From a checkpoint of a small masked image model.
Model: 10.9M parameters, 40-pixel images, activation elu, depths [2, 3, 4, 2], widths [160, 272, 480, 848].
Rows from block 2 of a small masked image model, named by matrix and row number. Each number is 50 + 10 x the weight over its row's rms, rounded and kept within 0 to 99. All counts start at 0.
After each channel's rows are labels from the 100 images, of 14976, where the channel reaches its highest value: "strongest on" is what is common among them. Only what is clearly more common there than usual is listed. The data: photos of plants, animals and fungi (iNaturalist). In brackets: how many of the 100, against the usual share in percent.
# c30: last pointwise conv (model.blocks.2.c3.0.weight, 272x272x1x1), inputs 165-219

c30.103:37 48 46 50 53 33 43 52 66 56 49 50 48 63 60 73 52 61 40 52 44 55 58 57 56 46 40 46 67 65 41 38 46 48 66 47 51 40 54 62 38 48 52 58 47 50 65 38 35 57 57 51 64 48 49
strongest on: order Passeriformes (51 vs 24.9)

c30.133:58 52 49 47 76 40 42 36 62 54 55 42 66 42 53 69 45 44 60 39 35 39 51 34 49 59 48 45 43 50 74 38 48 41 42 53 29 52 57 33 37 48 48 63 46 45 47 53 54 69 50 36 61 40 60
strongest on: order Passeriformes (55 vs 24.9)

c30.70:58 34 35 69 53 51 43 48 49 45 37 35 35 53 55 47 58 50 53 40 53 61 45 54 34 56 50 45 58 72 53 42 73 52 51 62 57 47 43 41 58 53 51 51 58 34 59 38 41 53 46 49 54 67 60
strongest on: phylum Arthropoda (77 vs 30.9); class Insecta (75 vs 29.2)

c30.69:59 53 41 54 52 56 61 51 63 52 41 52 75 41 48 69 47 46 53 62 65 47 33 58 51 62 48 47 54 40 64 37 51 52 68 57 54 57 31 43 56 54 34 27 40 64 52 42 51 39 61 56 79 50 40
strongest on: class Aves (86 vs 55); order Passeriformes (60 vs 24.9)

c30.242:55 49 50 44 39 48 67 57 53 46 33 54 47 40 42 69 41 34 33 59 51 59 55 38 46 65 43 67 50 53 57 48 53 64 46 38 47 44 43 50 58 50 66 48 43 61 40 52 47 49 63 81 65 62 45
strongest on: order Passeriformes (50 vs 24.9)

c30.184:58 55 56 40 48 50 37 66 56 45 35 57 30 61 55 39 42 50 46 51 28 51 51 39 54 63 64 45 47 59 63 57 48 35 60 51 46 58 33 36 28 51 47 57 40 33 57 27 53 39 49 68 60 41 57
strongest on: order Passeriformes (57 vs 24.9)

c30.36:38 44 57 54 58 58 51 43 58 41 50 66 51 50 43 66 57 40 46 53 73 41 54 45 52 57 45 50 29 55 29 58 53 41 35 48 67 63 56 52 53 51 50 46 53 41 35 40 50 54 67 54 46 53 51
strongest on: order Passeriformes (53 vs 24.9)

c30.47:51 51 35 54 42 49 35 46 27 51 40 37 31 61 46 68 43 39 45 46 39 49 49 36 47 44 40 43 50 27 56 38 62 60 46 42 31 59 43 39 36 43 58 48 54 36 48 57 65 48 62 56 41 52 50
strongest on: order Passeriformes (52 vs 24.9)

c30.206:41 46 59 50 56 29 67 66 55 52 54 51 49 46 41 52 49 78 56 46 47 45 35 59 54 57 60 56 59 39 50 37 49 48 42 49 34 63 39 64 86 46 54 47 30 47 61 38 53 61 21 58 55 39 51
strongest on: class Aves (83 vs 55); order Passeriformes (54 vs 24.9)

c30.213:56 51 39 56 49 77 54 63 39 55 42 69 42 63 56 49 44 38 48 34 46 48 63 46 56 44 58 55 57 52 33 42 41 46 49 61 52 57 34 57 54 46 60 57 50 33 61 60 57 55 48 37 57 62 52
strongest on: order Passeriformes (53 vs 24.9)

c30.60:56 47 53 62 54 55 62 61 40 33 51 38 37 35 43 48 56 64 36 56 66 48 43 36 68 51 36 58 45 45 42 52 51 35 74 54 62 53 58 59 49 51 57 52 45 28 45 30 59 54 38 45 34 57 53
strongest on: class Aves (89 vs 55); order Passeriformes (59 vs 24.9)

c30.17:53 28 47 56 56 40 40 40 46 61 60 32 55 68 60 47 56 29 62 51 44 48 61 26 49 46 52 51 37 47 31 33 78 63 50 58 55 48 51 59 54 46 43 47 59 50 42 56 42 42 40 47 50 42 43
strongest on: phylum Arthropoda (74 vs 30.9); class Insecta (69 vs 29.2)

c30.205:39 37 46 76 50 31 55 40 32 54 47 34 36 63 72 53 74 63 55 34 57 51 58 66 64 54 75 65 49 39 35 57 60 48 39 57 59 48 52 42 55 70 49 68 31 62 51 40 52 49 51 41 57 54 43
strongest on: class Aves (90 vs 55); order Passeriformes (63 vs 24.9)

c30.102:50 44 40 88 46 58 39 44 39 61 51 36 46 69 44 58 46 58 58 50 75 53 55 43 48 56 47 29 50 61 82 51 61 45 46 77 63 68 59 69 56 52 52 46 53 41 51 56 47 46 48 48 44 40 45
strongest on: class Aves (86 vs 55)

c30.235:48 60 38 53 56 65 41 43 53 55 36 45 55 47 45 46 63 48 54 62 69 54 58 37 43 40 63 77 50 41 31 45 49 58 68 55 32 73 57 61 55 58 59 46 35 64 56 55 54 48 58 54 64 56 45
strongest on: order Passeriformes (54 vs 24.9)

c30.118:37 40 43 51 44 56 35 44 71 37 51 36 36 72 51 41 48 47 39 50 54 51 56 23 59 31 52 64 66 57 60 36 46 70 59 42 59 40 45 59 39 48 54 68 54 62 49 32 45 48 48 57 36 56 35
strongest on: class Insecta (60 vs 29.2); phylum Arthropoda (60 vs 30.9)

c30.251:43 36 40 61 48 34 27 52 51 47 54 55 44 52 65 45 51 58 42 42 60 69 62 62 51 50 39 60 62 47 46 44 35 57 54 27 54 43 38 61 60 45 47 50 62 45 55 56 53 57 48 55 51 61 54
strongest on: order Passeriformes (60 vs 24.9)

c30.25:30 55 55 35 50 61 60 36 42 55 62 65 48 57 59 76 55 57 57 40 52 59 34 49 53 67 71 45 65 58 52 58 59 59 40 41 48 55 64 59 24 46 62 46 58 58 29 57 64 39 50 50 63 62 43
strongest on: class Aves (84 vs 55); order Passeriformes (63 vs 24.9)

c30.131:71 59 57 47 35 66 50 43 69 42 53 50 59 41 45 35 60 63 43 35 63 54 43 63 58 45 45 53 17 56 32 31 63 46 44 38 48 70 38 52 50 54 64 47 60 45 37 45 52 37 31 70 48 35 43
strongest on: order Passeriformes (54 vs 24.9)

c30.42:54 40 55 57 46 58 39 48 52 58 54 52 45 49 52 47 52 55 56 53 63 72 40 45 42 55 29 33 63 41 73 42 51 46 44 62 53 51 40 75 56 65 48 46 39 55 60 38 63 70 40 39 38 65 77
strongest on: class Aves (85 vs 55); order Passeriformes (55 vs 24.9)

c30.21:39 61 56 48 60 51 48 41 47 47 46 62 65 27 46 49 42 58 53 60 45 41 37 60 53 64 30 40 59 38 42 36 57 59 43 43 64 43 50 60 64 59 40 53 55 59 54 32 63 44 37 59 65 55 50
strongest on: class Aves (87 vs 55)

c30.177:59 44 49 50 37 59 50 48 53 51 47 49 36 30 44 43 54 55 57 56 37 51 71 56 52 35 35 55 52 40 54 53 53 56 59 66 49 35 37 52 54 35 47 47 73 45 39 31 50 49 36 47 61 60 46
strongest on: phylum Arthropoda (70 vs 30.9); class Insecta (67 vs 29.2)

c30.127:45 44 46 51 37 58 47 36 61 69 41 24 48 42 45 44 42 49 42 48 50 46 42 41 46 46 34 43 49 63 62 47 46 61 55 48 46 57 60 63 40 56 43 53 52 63 57 41 41 42 53 61 54 39 46
strongest on: class Aves (83 vs 55)

c30.231:58 32 41 58 51 40 53 55 53 42 45 25 44 69 41 51 49 55 41 36 31 41 44 30 67 42 49 40 60 35 49 39 62 43 40 57 42 49 45 47 54 39 62 67 62 51 48 58 57 37 42 67 71 71 52
strongest on: class Aves (88 vs 55)

c30.207:53 17 45 49 53 42 56 36 45 66 47 59 44 42 56 59 54 40 56 40 34 51 61 67 53 36 59 57 38 55 44 62 60 43 59 58 39 73 54 48 59 40 41 50 67 41 40 47 49 53 31 53 48 58 44
strongest on: phylum Arthropoda (61 vs 30.9)

c30.66:61 34 42 55 47 42 45 44 33 46 39 42 39 50 59 47 49 40 55 48 81 52 41 43 54 42 43 48 57 52 55 49 66 65 40 52 47 37 43 33 56 26 43 49 66 31 43 55 57 40 36 51 68 43 58
strongest on: class Aves (89 vs 55); order Passeriformes (62 vs 24.9)

c30.156:34 46 43 54 60 45 40 42 60 24 53 53 48 58 66 49 60 43 65 73 71 46 45 88 48 43 45 58 46 73 36 66 62 51 52 44 48 54 49 39 58 56 51 54 54 34 42 57 53 66 53 47 65 40 49
strongest on: class Aves (90 vs 55); order Passeriformes (57 vs 24.9)

c30.116:53 56 50 49 52 46 61 30 43 42 67 51 55 53 61 41 57 49 61 61 54 53 42 57 59 42 42 62 49 68 48 61 46 44 49 63 50 49 55 77 49 44 54 39 44 45 49 47 54 41 28 54 38 56 36
strongest on: class Aves (85 vs 55); order Passeriformes (57 vs 24.9)

c30.59:53 52 60 38 61 52 45 33 51 57 52 74 58 45 49 35 61 61 55 57 46 49 46 63 45 48 42 56 56 48 65 44 52 53 56 69 49 65 37 67 60 34 43 58 53 42 62 29 58 44 54 46 38 33 49
strongest on: order Passeriformes (50 vs 24.9)

c30.34:69 53 56 24 47 37 55 41 43 56 56 34 36 72 49 56 55 57 57 29 60 60 50 58 67 66 56 46 65 52 49 40 47 43 33 77 48 49 46 44 56 54 53 55 49 53 53 58 56 49 26 38 73 42 67
strongest on: class Aves (96 vs 55); order Passeriformes (63 vs 24.9)

c30.175:36 43 56 36 54 65 36 50 44 59 39 54 67 45 37 46 45 42 60 27 58 47 53 50 38 49 51 67 54 44 65 49 49 50 55 56 39 59 44 54 45 51 56 52 46 60 42 47 31 51 68 50 55 47 58
strongest on: order Passeriformes (50 vs 24.9)

c30.74:44 42 41 42 33 39 39 68 43 48 52 49 28 54 44 47 39 45 55 67 62 82 52 49 56 51 50 40 45 53 33 30 47 55 52 54 61 53 53 75 43 51 46 53 51 43 47 52 48 65 42 51 38 67 46
strongest on: order Passeriformes (60 vs 24.9)

c30.33:37 39 53 66 62 32 43 59 39 49 51 51 40 29 54 34 35 49 52 45 71 52 63 47 60 52 62 34 49 71 47 51 52 45 55 42 53 47 49 63 50 54 41 40 59 54 46 24 44 43 49 56 44 46 43
strongest on: order Passeriformes (55 vs 24.9)

c30.3:61 30 65 71 65 65 55 49 47 30 40 38 46 71 63 77 40 36 55 39 47 38 55 71 74 56 64 47 60 63 48 65 69 53 39 47 67 57 52 49 37 57 57 57 55 36 54 48 42 64 32 53 48 45 52
strongest on: class Aves (88 vs 55); order Passeriformes (54 vs 24.9)

c30.268:60 42 53 51 80 51 68 65 37 62 54 40 42 47 33 60 60 38 57 39 49 34 59 26 57 41 53 61 43 53 39 51 51 41 35 58 53 59 41 56 43 55 40 35 48 53 49 55 55 38 39 60 51 61 60
strongest on: class Aves (84 vs 55)

c30.165:52 68 46 64 51 42 42 40 48 71 57 63 54 60 35 69 36 37 61 57 38 59 55 47 58 67 52 37 54 48 60 59 45 51 41 50 37 63 61 60 50 79 47 54 42 58 36 45 64 57 45 47 52 54 68
strongest on: order Passeriformes (63 vs 24.9)

c30.146:44 41 49 40 60 60 50 44 69 40 52 39 53 62 50 47 49 47 48 65 78 55 59 47 38 40 49 44 44 56 53 69 67 36 61 59 71 49 35 40 51 40 50 42 54 39 48 45 53 51 43 57 62 66 51
strongest on: class Aves (86 vs 55); order Passeriformes (52 vs 24.9)

c30.51:55 33 56 58 55 57 50 34 58 45 46 38 51 49 51 57 52 42 47 67 37 48 48 62 54 50 50 55 35 45 41 63 50 47 39 43 49 48 45 61 46 61 54 52 50 31 51 54 53 55 39 61 51 56 47
strongest on: class Aves (88 vs 55); order Passeriformes (60 vs 24.9)

c30.139:46 49 51 53 66 37 55 33 78 58 48 57 51 48 52 55 52 49 51 46 58 42 40 67 52 45 46 73 49 49 43 57 49 45 52 56 46 37 52 68 51 54 51 49 48 36 43 41 48 69 48 53 52 46 48
strongest on: class Aves (87 vs 55); order Passeriformes (58 vs 24.9)

c30.31:44 49 50 73 47 64 34 57 56 50 48 50 39 53 54 58 66 56 49 45 69 39 52 65 60 45 59 29 62 58 47 39 62 60 44 69 46 49 61 54 64 37 47 41 42 39 57 33 47 56 48 71 51 58 63
strongest on: class Aves (91 vs 55); order Passeriformes (52 vs 24.9)

c30.267:42 77 53 63 39 48 40 41 36 41 46 48 55 53 63 49 54 48 48 58 47 66 45 35 43 53 57 46 44 35 48 40 60 54 48 57 62 35 50 64 65 55 48 44 61 68 60 56 58 59 40 48 45 38 61
strongest on: class Aves (84 vs 55); order Passeriformes (57 vs 24.9)

c30.16:60 38 46 61 46 49 42 55 48 58 42 52 52 65 48 66 32 36 61 60 69 62 66 58 54 38 44 46 52 53 36 54 57 38 67 46 61 52 51 38 59 64 58 62 40 46 48 47 58 63 48 50 49 67 58
strongest on: order Passeriformes (51 vs 24.9)

c30.85:49 45 55 67 61 67 47 53 58 46 59 30 60 45 80 38 48 38 53 57 65 53 56 52 43 55 35 28 47 51 67 38 65 57 50 60 53 43 41 41 78 62 49 56 47 50 46 61 53 49 45 45 45 70 62
strongest on: class Aves (92 vs 55); phylum Chordata (92 vs 60.8); order: Passeriformes (51 vs 24.9)

c30.50:25 54 46 60 31 65 56 40 43 68 57 37 37 58 41 40 49 49 49 45 63 55 52 52 63 40 41 46 23 48 46 48 49 55 60 60 53 55 73 42 53 64 54 39 51 39 52 41 46 30 54 53 62 43 60
strongest on: phylum Tracheophyta (41 vs 7.3); kingdom Plantae (41 vs 7.3); class Magnoliopsida (31 vs 5.6)

c30.126:66 45 61 38 46 41 59 42 49 69 53 28 67 40 48 47 39 67 59 61 42 35 49 43 50 49 40 50 65 56 71 35 59 51 61 47 54 47 39 38 67 30 56 60 47 33 43 61 29 38 63 45 59 53 47
strongest on: order Passeriformes (50 vs 24.9)

c30.75:55 52 46 43 59 74 61 41 71 44 62 62 51 51 55 42 43 46 38 54 40 35 65 47 64 44 51 52 51 61 43 38 49 66 54 48 62 39 40 59 48 37 41 62 59 59 44 38 50 37 46 65 51 43 39
strongest on: phylum Tracheophyta (33 vs 7.3); kingdom Plantae (33 vs 7.3)

c30.67:35 45 70 38 65 47 59 60 57 55 60 49 57 48 44 44 81 57 44 52 56 56 59 59 57 52 53 47 33 69 64 46 44 57 58 56 58 37 46 45 67 45 42 39 42 35 38 57 45 49 54 46 61 65 50
strongest on: class Aves (83 vs 55)

c30.147:49 35 50 55 65 77 64 58 42 37 29 55 23 42 48 58 51 41 65 46 49 44 39 51 60 39 61 41 49 67 67 63 55 44 35 50 53 47 54 47 67 52 57 48 49 26 38 37 46 50 41 55 64 52 41
strongest on: class Aves (83 vs 55); order Passeriformes (58 vs 24.9)

c30.236:62 52 72 49 45 35 56 40 61 51 46 53 57 55 44 81 59 62 46 33 64 51 40 45 69 76 54 54 32 53 45 70 62 52 40 44 39 49 38 50 48 55 61 41 58 41 54 62 63 56 38 48 51 43 62
strongest on: class Aves (88 vs 55)

c30.159:62 53 47 51 47 57 58 64 45 46 32 67 46 63 49 45 55 58 54 52 49 50 52 36 26 37 42 63 63 49 59 39 69 47 50 64 50 69 52 54 46 47 44 47 49 40 62 59 48 62 70 55 50 58 57
strongest on: order Passeriformes (51 vs 24.9)

c30.254:60 42 37 62 62 48 36 46 59 43 43 72 47 40 62 41 56 44 45 53 64 56 50 71 44 57 28 48 40 77 56 51 55 45 40 47 50 46 49 33 59 55 46 46 60 49 49 71 61 59 34 45 44 46 38
strongest on: class Aves (91 vs 55); order Passeriformes (62 vs 24.9)

c30.113:44 38 45 63 49 49 38 49 47 45 60 29 49 66 48 49 75 64 40 67 58 67 45 32 53 33 52 78 48 49 26 52 45 47 44 45 61 26 47 78 50 60 59 49 34 41 60 39 42 50 51 50 38 42 59
strongest on: order Passeriformes (53 vs 24.9)

c30.72:44 39 45 34 42 45 46 48 60 56 51 55 51 74 73 40 45 57 58 79 65 33 44 68 53 46 53 65 51 80 37 63 36 50 36 52 65 47 33 52 64 37 52 36 54 48 54 50 50 50 62 48 31 56 46
strongest on: order Passeriformes (51 vs 24.9)

c30.211:39 43 42 51 56 48 47 64 51 46 46 47 67 61 47 57 49 42 45 62 54 38 64 41 44 55 43 69 40 56 45 48 52 42 51 42 63 65 50 42 47 41 49 37 60 13 47 49 48 44 46 50 67 59 64
strongest on: class Aves (92 vs 55); order Passeriformes (53 vs 24.9)

c30.105:42 40 29 53 56 63 47 51 40 50 37 49 55 49 52 39 33 52 33 64 55 25 58 57 54 62 41 44 44 69 64 39 51 59 42 48 42 55 69 44 26 54 46 31 69 62 60 47 53 51 39 56 53 45 45
strongest on: order Passeriformes (53 vs 24.9)

c30.94:54 26 64 68 36 63 65 40 42 52 37 46 72 35 56 68 68 41 59 42 61 42 37 61 66 48 60 48 43 56 54 44 52 31 48 74 50 36 49 63 61 54 43 64 45 60 40 77 57 45 58 55 38 53 47
strongest on: class Aves (88 vs 55); order Passeriformes (59 vs 24.9)

c30.135:53 51 43 34 45 52 54 42 61 56 66 66 54 69 30 50 60 60 37 46 65 54 48 37 49 60 54 45 47 50 43 50 64 40 46 50 53 72 45 71 40 51 55 62 66 62 39 54 42 49 41 72 44 42 47
strongest on: order Passeriformes (56 vs 24.9)

c30.63:53 56 54 63 55 64 48 67 47 40 52 39 58 47 60 49 72 66 46 73 47 53 39 34 50 45 49 59 61 48 41 66 38 53 35 57 62 40 35 46 62 45 56 44 40 42 66 51 42 51 32 53 77 89 55
strongest on: class Aves (90 vs 55)

c30.178:43 65 57 29 55 47 59 44 51 67 45 45 54 45 46 60 46 21 54 24 40 53 55 41 61 70 62 55 31 45 52 46 58 59 39 57 34 45 53 28 41 55 47 23 61 55 43 57 41 43 49 53 59 58 35
strongest on: class Aves (88 vs 55); order Passeriformes (56 vs 24.9)

c30.244:50 64 42 88 65 73 56 43 67 48 49 66 35 61 43 73 43 50 49 52 59 50 59 42 63 60 65 34 52 67 54 52 48 40 50 61 74 45 54 44 46 54 47 39 51 43 48 47 49 54 42 58 50 49 44
strongest on: class Aves (85 vs 55); order Passeriformes (61 vs 24.9)