python train.py --model="masked image model" --dataset="photos of plants, animals and fungi (iNaturalist)" --train_examples=77898 --image_size=40 --crop_scale_min=1 --horizontal_flip=true --rotation_deg=10 --color_jitter=0.1 --method="simmim" --mask_ratio=0.75 --loss="l1" --arch="res2net" --norm="batchnorm" --activation="elu" --depths=[2, 3, 4, 2] --kernel_size=3 --stem="deep" --widths=[160, 272, 480, 848] --init="lecun_normal" --optimizer="soap" --beta2=0.99 --lr=0.0019 --beta1=0.9 --shampoo_beta=0.99 --eps=1e-08 --precondition_frequency=20 --max_precond_dim=1024 --merge_dims=false --one_sided=false --adamw_lr_other_params=0.0011 --steps=5600 --batch_size=64 --epochs=4.6 --lr_schedule="wsd" --decay_fraction=0.3 --final_lr_fraction=0 --warmup_steps=280 --weight_decay=0.4 --adamw_weight_decay_other_params=0.05
Rows from block 7 of a small masked image model, named by matrix and row number. Each number is 128 + 32 x the weight over its row's rms, rounded and kept within 0 to 255. All counts start at 0. Numbers have three digits each.
Before each channel's rows are labels from the 100 images, of 14976, where the channel reaches its highest value: "top examples" is what is common among them. Only what is clearly more common there than usual is listed. The data: photos of plants, animals and fungi (iNaturalist).
# c30: last pointwise conv (model.blocks.7.c3.0.weight, 480x480x1x1), inputs 180-239

top examples: order Passeriformes
c30.148:121126118131179103086111117117102074195155096157098128110116155097094119102152117148102141116038092116098044081113103121096155157125083127158109155159158123171125114117166153158147

top examples: phylum Tracheophyta; kingdom Plantae
c30.276:114246175175180105089088169144137087138179019162147158154086106080107156110173154120131183104126108189154120122145136143098057118094155108091075099128143108087113131078134142120106

top examples: class Aves; order Passeriformes
c30.183:067153119098080134172128139122137106112104116199172119066155194094132164109147140122091184158065124120103149127103111158081110104164114111111122126171116094181149122141124054101159

top examples: class Aves; order Passeriformes
c30.120:093077090139115115122135147095149108147109125110149133086106110129139143124133127130093138070112124081137122081140123152157129169086122161135127080097181132097140136157118138181095

top examples: class Insecta; phylum Arthropoda; order: Lepidoptera
c30.27:109113139071140111161141113086102162136140067112178106125141157137126148121107128158124150150146146141144123080127071125040186113089161151115151153129120127090144160107155169170106

top examples: class Aves
c30.177:090115117137154125141127147160147102055136127147103168148180159121112136083161080144089149171130079088123113172193150144070056148148137070147152163081107163106137142143146061085111

top examples: phylum Tracheophyta; kingdom Plantae
c30.225:138122106128160171133154179150169118111140137148111134075165138119157129134157069097054155197157015120108088123130112054107131095114145084115170115159117178116159168095083082125126

top examples: class Aves; order Passeriformes
c30.367:108199168110133170130147060122156098132131161172094167103116090113084120133133142128114134141102106121117101115127121094166121147141114114143095069128112114141155127133116186140148

top examples: phylum Chordata; class Aves; order: Passeriformes
c30.477:084108147095137131087165161120140114127108108110108104131134103105122170192100089174125172159113111102135130117123113131118151178140155118140060151124120125130054099146123112100156

top examples: phylum Tracheophyta; kingdom Plantae
c30.80:110129128139130165167152134121179131142146197199118118183152203159154149112161161168091104139165082082166150101140106150174154187121163156095111180135094183105117177114140143102148

top examples: phylum Tracheophyta; kingdom Plantae
c30.455:089143121107189114145152127160128135171121183214176090143099089147087094154122092160211124159114123131145182081131126150117187074129111097176049068072123143087124049130136125107122

top examples: class Aves; order Passeriformes
c30.296:134130157176084122103159136091090130224061101128115055141166134115124151110114107163158101146114139085150149143126121133146186178085092169143080109115106130132130121134066152131153

top examples: phylum Tracheophyta; kingdom Plantae
c30.157:087074100106110195069147140122169126130107094159124131152085061120191105139153122122052148095155096170110127099127159184087067113174093123161138069060164162166086135095131143180110

top examples: phylum Tracheophyta; kingdom Plantae
c30.121:088116121056176161133172098116121147129180115118140146088167122103147145161129090152164167138095124148165152163150127117119134181105148136088105118150103170099110123131071086144142

top examples: phylum Tracheophyta; kingdom Plantae
c30.328:113163123142105160115078126205196156101148143116084132059169095142083156119145088151158156132142119127114078144127073166208090137101173118145099101104160148116110162153098166164105

top examples: order Passeriformes
c30.340:100163176104118108252197098122123127122086137184101114083125143146158188166080052126162130141107105110143110096110167123082204139092153132107107145103128059159127107142100103113152

top examples: phylum Tracheophyta; kingdom Plantae
c30.37:115177153098147118198109119122100125171123076149148130112087097109124071151141119133104118107123136142083080152129106140130120156158142121079136101111168154105077171113142203067147

top examples: phylum Tracheophyta; kingdom Plantae
c30.100:144106112149131089061132121131127154109139097125089126114119133097107127109164125131124125096126106157110050129185131131131074143105174097132099141162180165105160125120091087125182

top examples: class Aves
c30.169:096146141073121142194116103135183122128151081115126102118113189098099131148160103121149132123110108124099155128122106145157145128150113127185122137056157147136104135139064074125138

top examples: phylum Tracheophyta; kingdom Plantae
c30.246:108117092132095100108112132101146130135102085116162148158150198124101110149116165148173203141186130108128120109148123158152065127150137145131129110116150089088128148117078190157114

top examples: phylum Arthropoda; class Insecta; family: Syrphidae
c30.344:106194154089095144048135149156087099105132095087152095076064132161105125143098105117116113105067137111129128130117178146130151057109073122157108100137153197136102044139172092113155

top examples: class Aves; order Passeriformes
c30.331:154134074095124145131150129126121131143172161164124141121130108125132114142120094105098120113156115121118152167060145092159158083127093119063091137153153111150091153138138159105099

top examples: phylum Arthropoda; class Insecta
c30.435:112167142090066146133197129130159146098134179111120089125119109122109115112133117114194150158142151079083125215059093053131142095114127121077106048177066096109122143130085135137124

top examples: order Passeriformes
c30.425:159112108092169133132102116169069095115161104101115108135159137137106157119098110106126115155140122117144118169147124134110128161111107113111064177140122055142071120106169097151105

top examples: phylum Tracheophyta; kingdom Plantae
c30.409:097096095159090112080133117112168144141111124103115086158138151120142156061072143202081083157146138116159106126128086136094153149183136154109206183105135142124103165155129100165159

top examples: class Aves; order Passeriformes
c30.361:112132076130176136092134088090169140125115169122139129096182135113139204075148162187159123120147112178128115154104155178111157149125148102167152083083119133108149142100085160084142

top examples: phylum Tracheophyta; kingdom Plantae
c30.450:070100141121106107109134115148186183113124098118210068121096147116132105104089143162154131140125127131127123083103117154149152142087166126059116053119109157135079112078130153100156

top examples: order Passeriformes
c30.20:132134097102144097168099109120115143113119069168104146126080092110133128147139147166073139085112132130167148127165189049096096094144134127139181122120155123150131134110141174167116

top examples: phylum Tracheophyta; kingdom Plantae
c30.118:130150157163160153098095101065127121088080135147130166139116089132107179091173157118091163148152158109067189123128135104096110093152087128138129127141148183137093129097073137122092

top examples: order Passeriformes
c30.116:130162145187085163083131111143121096141074060123163091125095116146088146105099105158176111070158167087127126179080098078153064072138123134156077104157145093129093143111047151092098

top examples: phylum Tracheophyta; kingdom Plantae
c30.151:157153114204160166166176084117214140129112112186115147165121142191173118120083137110093209090154170143168098121096096038114106146096134173147143179124053122155129163153146146148153

top examples: phylum Tracheophyta; kingdom Plantae
c30.457:083187144096119136131162130134079117079112173152158187171098076128108122086150111129104176125068177145079131101112112110154137135112124125117101127114132181146072205157088111177115

top examples: phylum Tracheophyta; kingdom Plantae
c30.189:167124166104114202110138127161181139154162109167107179175095195136161107141184119130114109099155128113130120174163146121201152112145169107111152097072167178142152135095162126087186

top examples: phylum Tracheophyta; kingdom Plantae
c30.449:136112104123056085089120110110128140107151125153115107111144139148148155133197152134083106126153136162101126094115116104104138123120098157218140090095099215077137167084123221121159

top examples: phylum Arthropoda; class Insecta
c30.335:151126131046135096171114123107122070132121124135155155084097149141150164167178145103165117119095112124127117186123184160181120116116140139139104099109121114124119098116124183100096

top examples: phylum Tracheophyta; kingdom Plantae
c30.241:148146146095206118098103124136134124153179137133134093171150095133131171110159170108154114143128152147143183113166080142213067124120104065133098158082125119145164154136118155197128

top examples: phylum Tracheophyta; kingdom Plantae
c30.95:111098097102119119184145126120139184146134123130145137156174136116146085083119085127105073173107130102149107096138126085160094079128191152067151133113120187141133118164130150169136

top examples: phylum Chordata; class Aves; order: Passeriformes
c30.131:108096095103168121134095114137099117155094152122114091054110116155168109087144166185048162157136089104114126103097126106169127137111114159069052136131106132126085120160153106162117

top examples: class Aves; order Passeriformes
c30.139:081143094095140171077112169141164191088153171120154160135199142122113159160134145148129150140117113095127176067120141120131095116156118088087109117161151139108110047147063145096130

top examples: phylum Tracheophyta; kingdom Plantae
c30.281:144155135047135125119140092140114148161169138133182150125162112155063120105090039173123115188103103104147173122122130082165149100154115080136021143104104151093113111133125104129160

top examples: phylum Tracheophyta; kingdom Plantae
c30.473:161127099060116138109177184164185128122095106121148121121139109103118097138106061130135145150176063132130149061152095094138146174083135137108153098061062119117111137100171136146145

top examples: phylum Arthropoda; class Insecta
c30.350:124113077157168154186118172156093178120110103128163152080122143136113137167121102120169198091111138140122109111111128147168119107120099109109125117180145106147108120126077156114116

top examples: phylum Tracheophyta; kingdom Plantae
c30.197:155105120124103101150164117114096131098097120099142102091054098072133159156112146177142117091100098143116104119124110151108124105089133151191086134087147149130145150098153074146099

top examples: phylum Tracheophyta; kingdom Plantae
c30.402:136105143145074115074154110113076113078127143156198124115074162100159136082103168104093128126098144198077097132097068123116096095126072106118093149134062194137125210128127172138128

top examples: order Passeriformes
c30.19:086142125133114098181099116122115079104146100084136083105120207163154176186101124168098086151127079110104086086162170144102102111153161093116135122112096097082108162131108140096155

top examples: phylum Tracheophyta; kingdom Plantae
c30.61:136173163136168121110176103099145120127073143177150138122126113117143170183084116156064185068114118152072115133139089107103077158152115154153107100155147149194083143153095173134100

top examples: phylum Arthropoda; class Insecta; order: Lepidoptera
c30.163:173152119163144156111138137085098155099097120136129117123170224140192102148154133094079154190092057138096131098120178238167115106173117044113182057091120097084081080090068142144154

top examples: order Passeriformes
c30.190:133221187069121194089127139116139127160122105130079174149133084160115172101158154136106158094096107145134141197181166071137092136186143107089114104089087176115138176153100166105144

top examples: phylum Tracheophyta; kingdom Plantae
c30.422:117121124139156155165074154162161096083125091134134110096134162079119150094198132115128201147234151165080185101210095060107115140184110110136122100135134164077174147062067096146229

top examples: phylum Arthropoda; class Insecta
c30.251:145131125169095171179121139105082153105157141136163107149111135149156138128104048112201113157166156175179089107094114112128166124113121138115107150120151140106112168150103125081119

top examples: order Passeriformes
c30.134:112123110086148084097153075063130163165103138140057143139104063133148106124099116116139128182076069106075114096048073107127049129122160139117160147135151077096097148098106119095131

top examples: order Passeriformes
c30.431:135095087100143153124107189102112139114146097077185092141063105108118103086111153098109152115198185092078181126167158165178083114115089121072075134127111133182154137146156135143144

top examples: order Passeriformes
c30.399:125081130142138111148104144130076077058107164133116160136115133155090128127172141120121102097115177104101149058085144078106148131135125084113076157139089081086144161091093147116128

top examples: phylum Tracheophyta; kingdom Plantae
c30.311:106073116154126135158070105137129159145159119086084111156129118105101087170074160081183098119063158117137126122154103107100179112127155136070095138125157146146131129174132150106125

top examples: phylum Arthropoda; class Insecta
c30.67:123098125126103101239057156127129137076117149114113131100141166132137131118123096119185124164056154167156042149169131153153169123107167099117126122150123107096129180138117113146139

top examples: order Passeriformes
c30.283:108171146176113172067161122093124124125211114154139082140205077159089128116121101124136169105076157137096100148162108187134101151197124095158113133162127142136107062150101096131140

top examples: phylum Tracheophyta; kingdom Plantae; class Magnoliopsida
c30.178:108154121181134150155136151089108112151120142180131130085110156167110147071115066140143082182126113123140120161087127164113151119085084142114162097080117138066132153117179107120185

top examples: class Aves; order Passeriformes
c30.147:129184104164117141163154123114126051135111156137154065117105170152093137167107074121136155160094115138134099118168059035122108169109118143143109128097154151107089082070193153139134

top examples: phylum Tracheophyta; kingdom Plantae
c30.185:132233164112097125087097145083206129097095128163157112135142144119166147136116114162157198080122120174110100157129149149124117161135166160188100133176136156107136137129105146106103

top examples: phylum Arthropoda; class Insecta
c30.194:137134131094152053158114127082087137092196135079134104070099103181129161142198144116127113197106124135104094089150134128106233162084073150116123188138123098164112160157179117125101

top examples: class Aves; order Passeriformes
c30.348:100176187127094125121108101073104114093083118173088081113089170113091160170134095112046181086136072141142091146145163064164164164124130173109214148147141132130141174124143167163143

top examples: phylum Tracheophyta; kingdom Plantae
c30.314:123112108123118162081198124168152148131122074121138104109180076158138149140167112166045086135148109138134101094106142162090151126119106156128108126079127149106109110110154151142169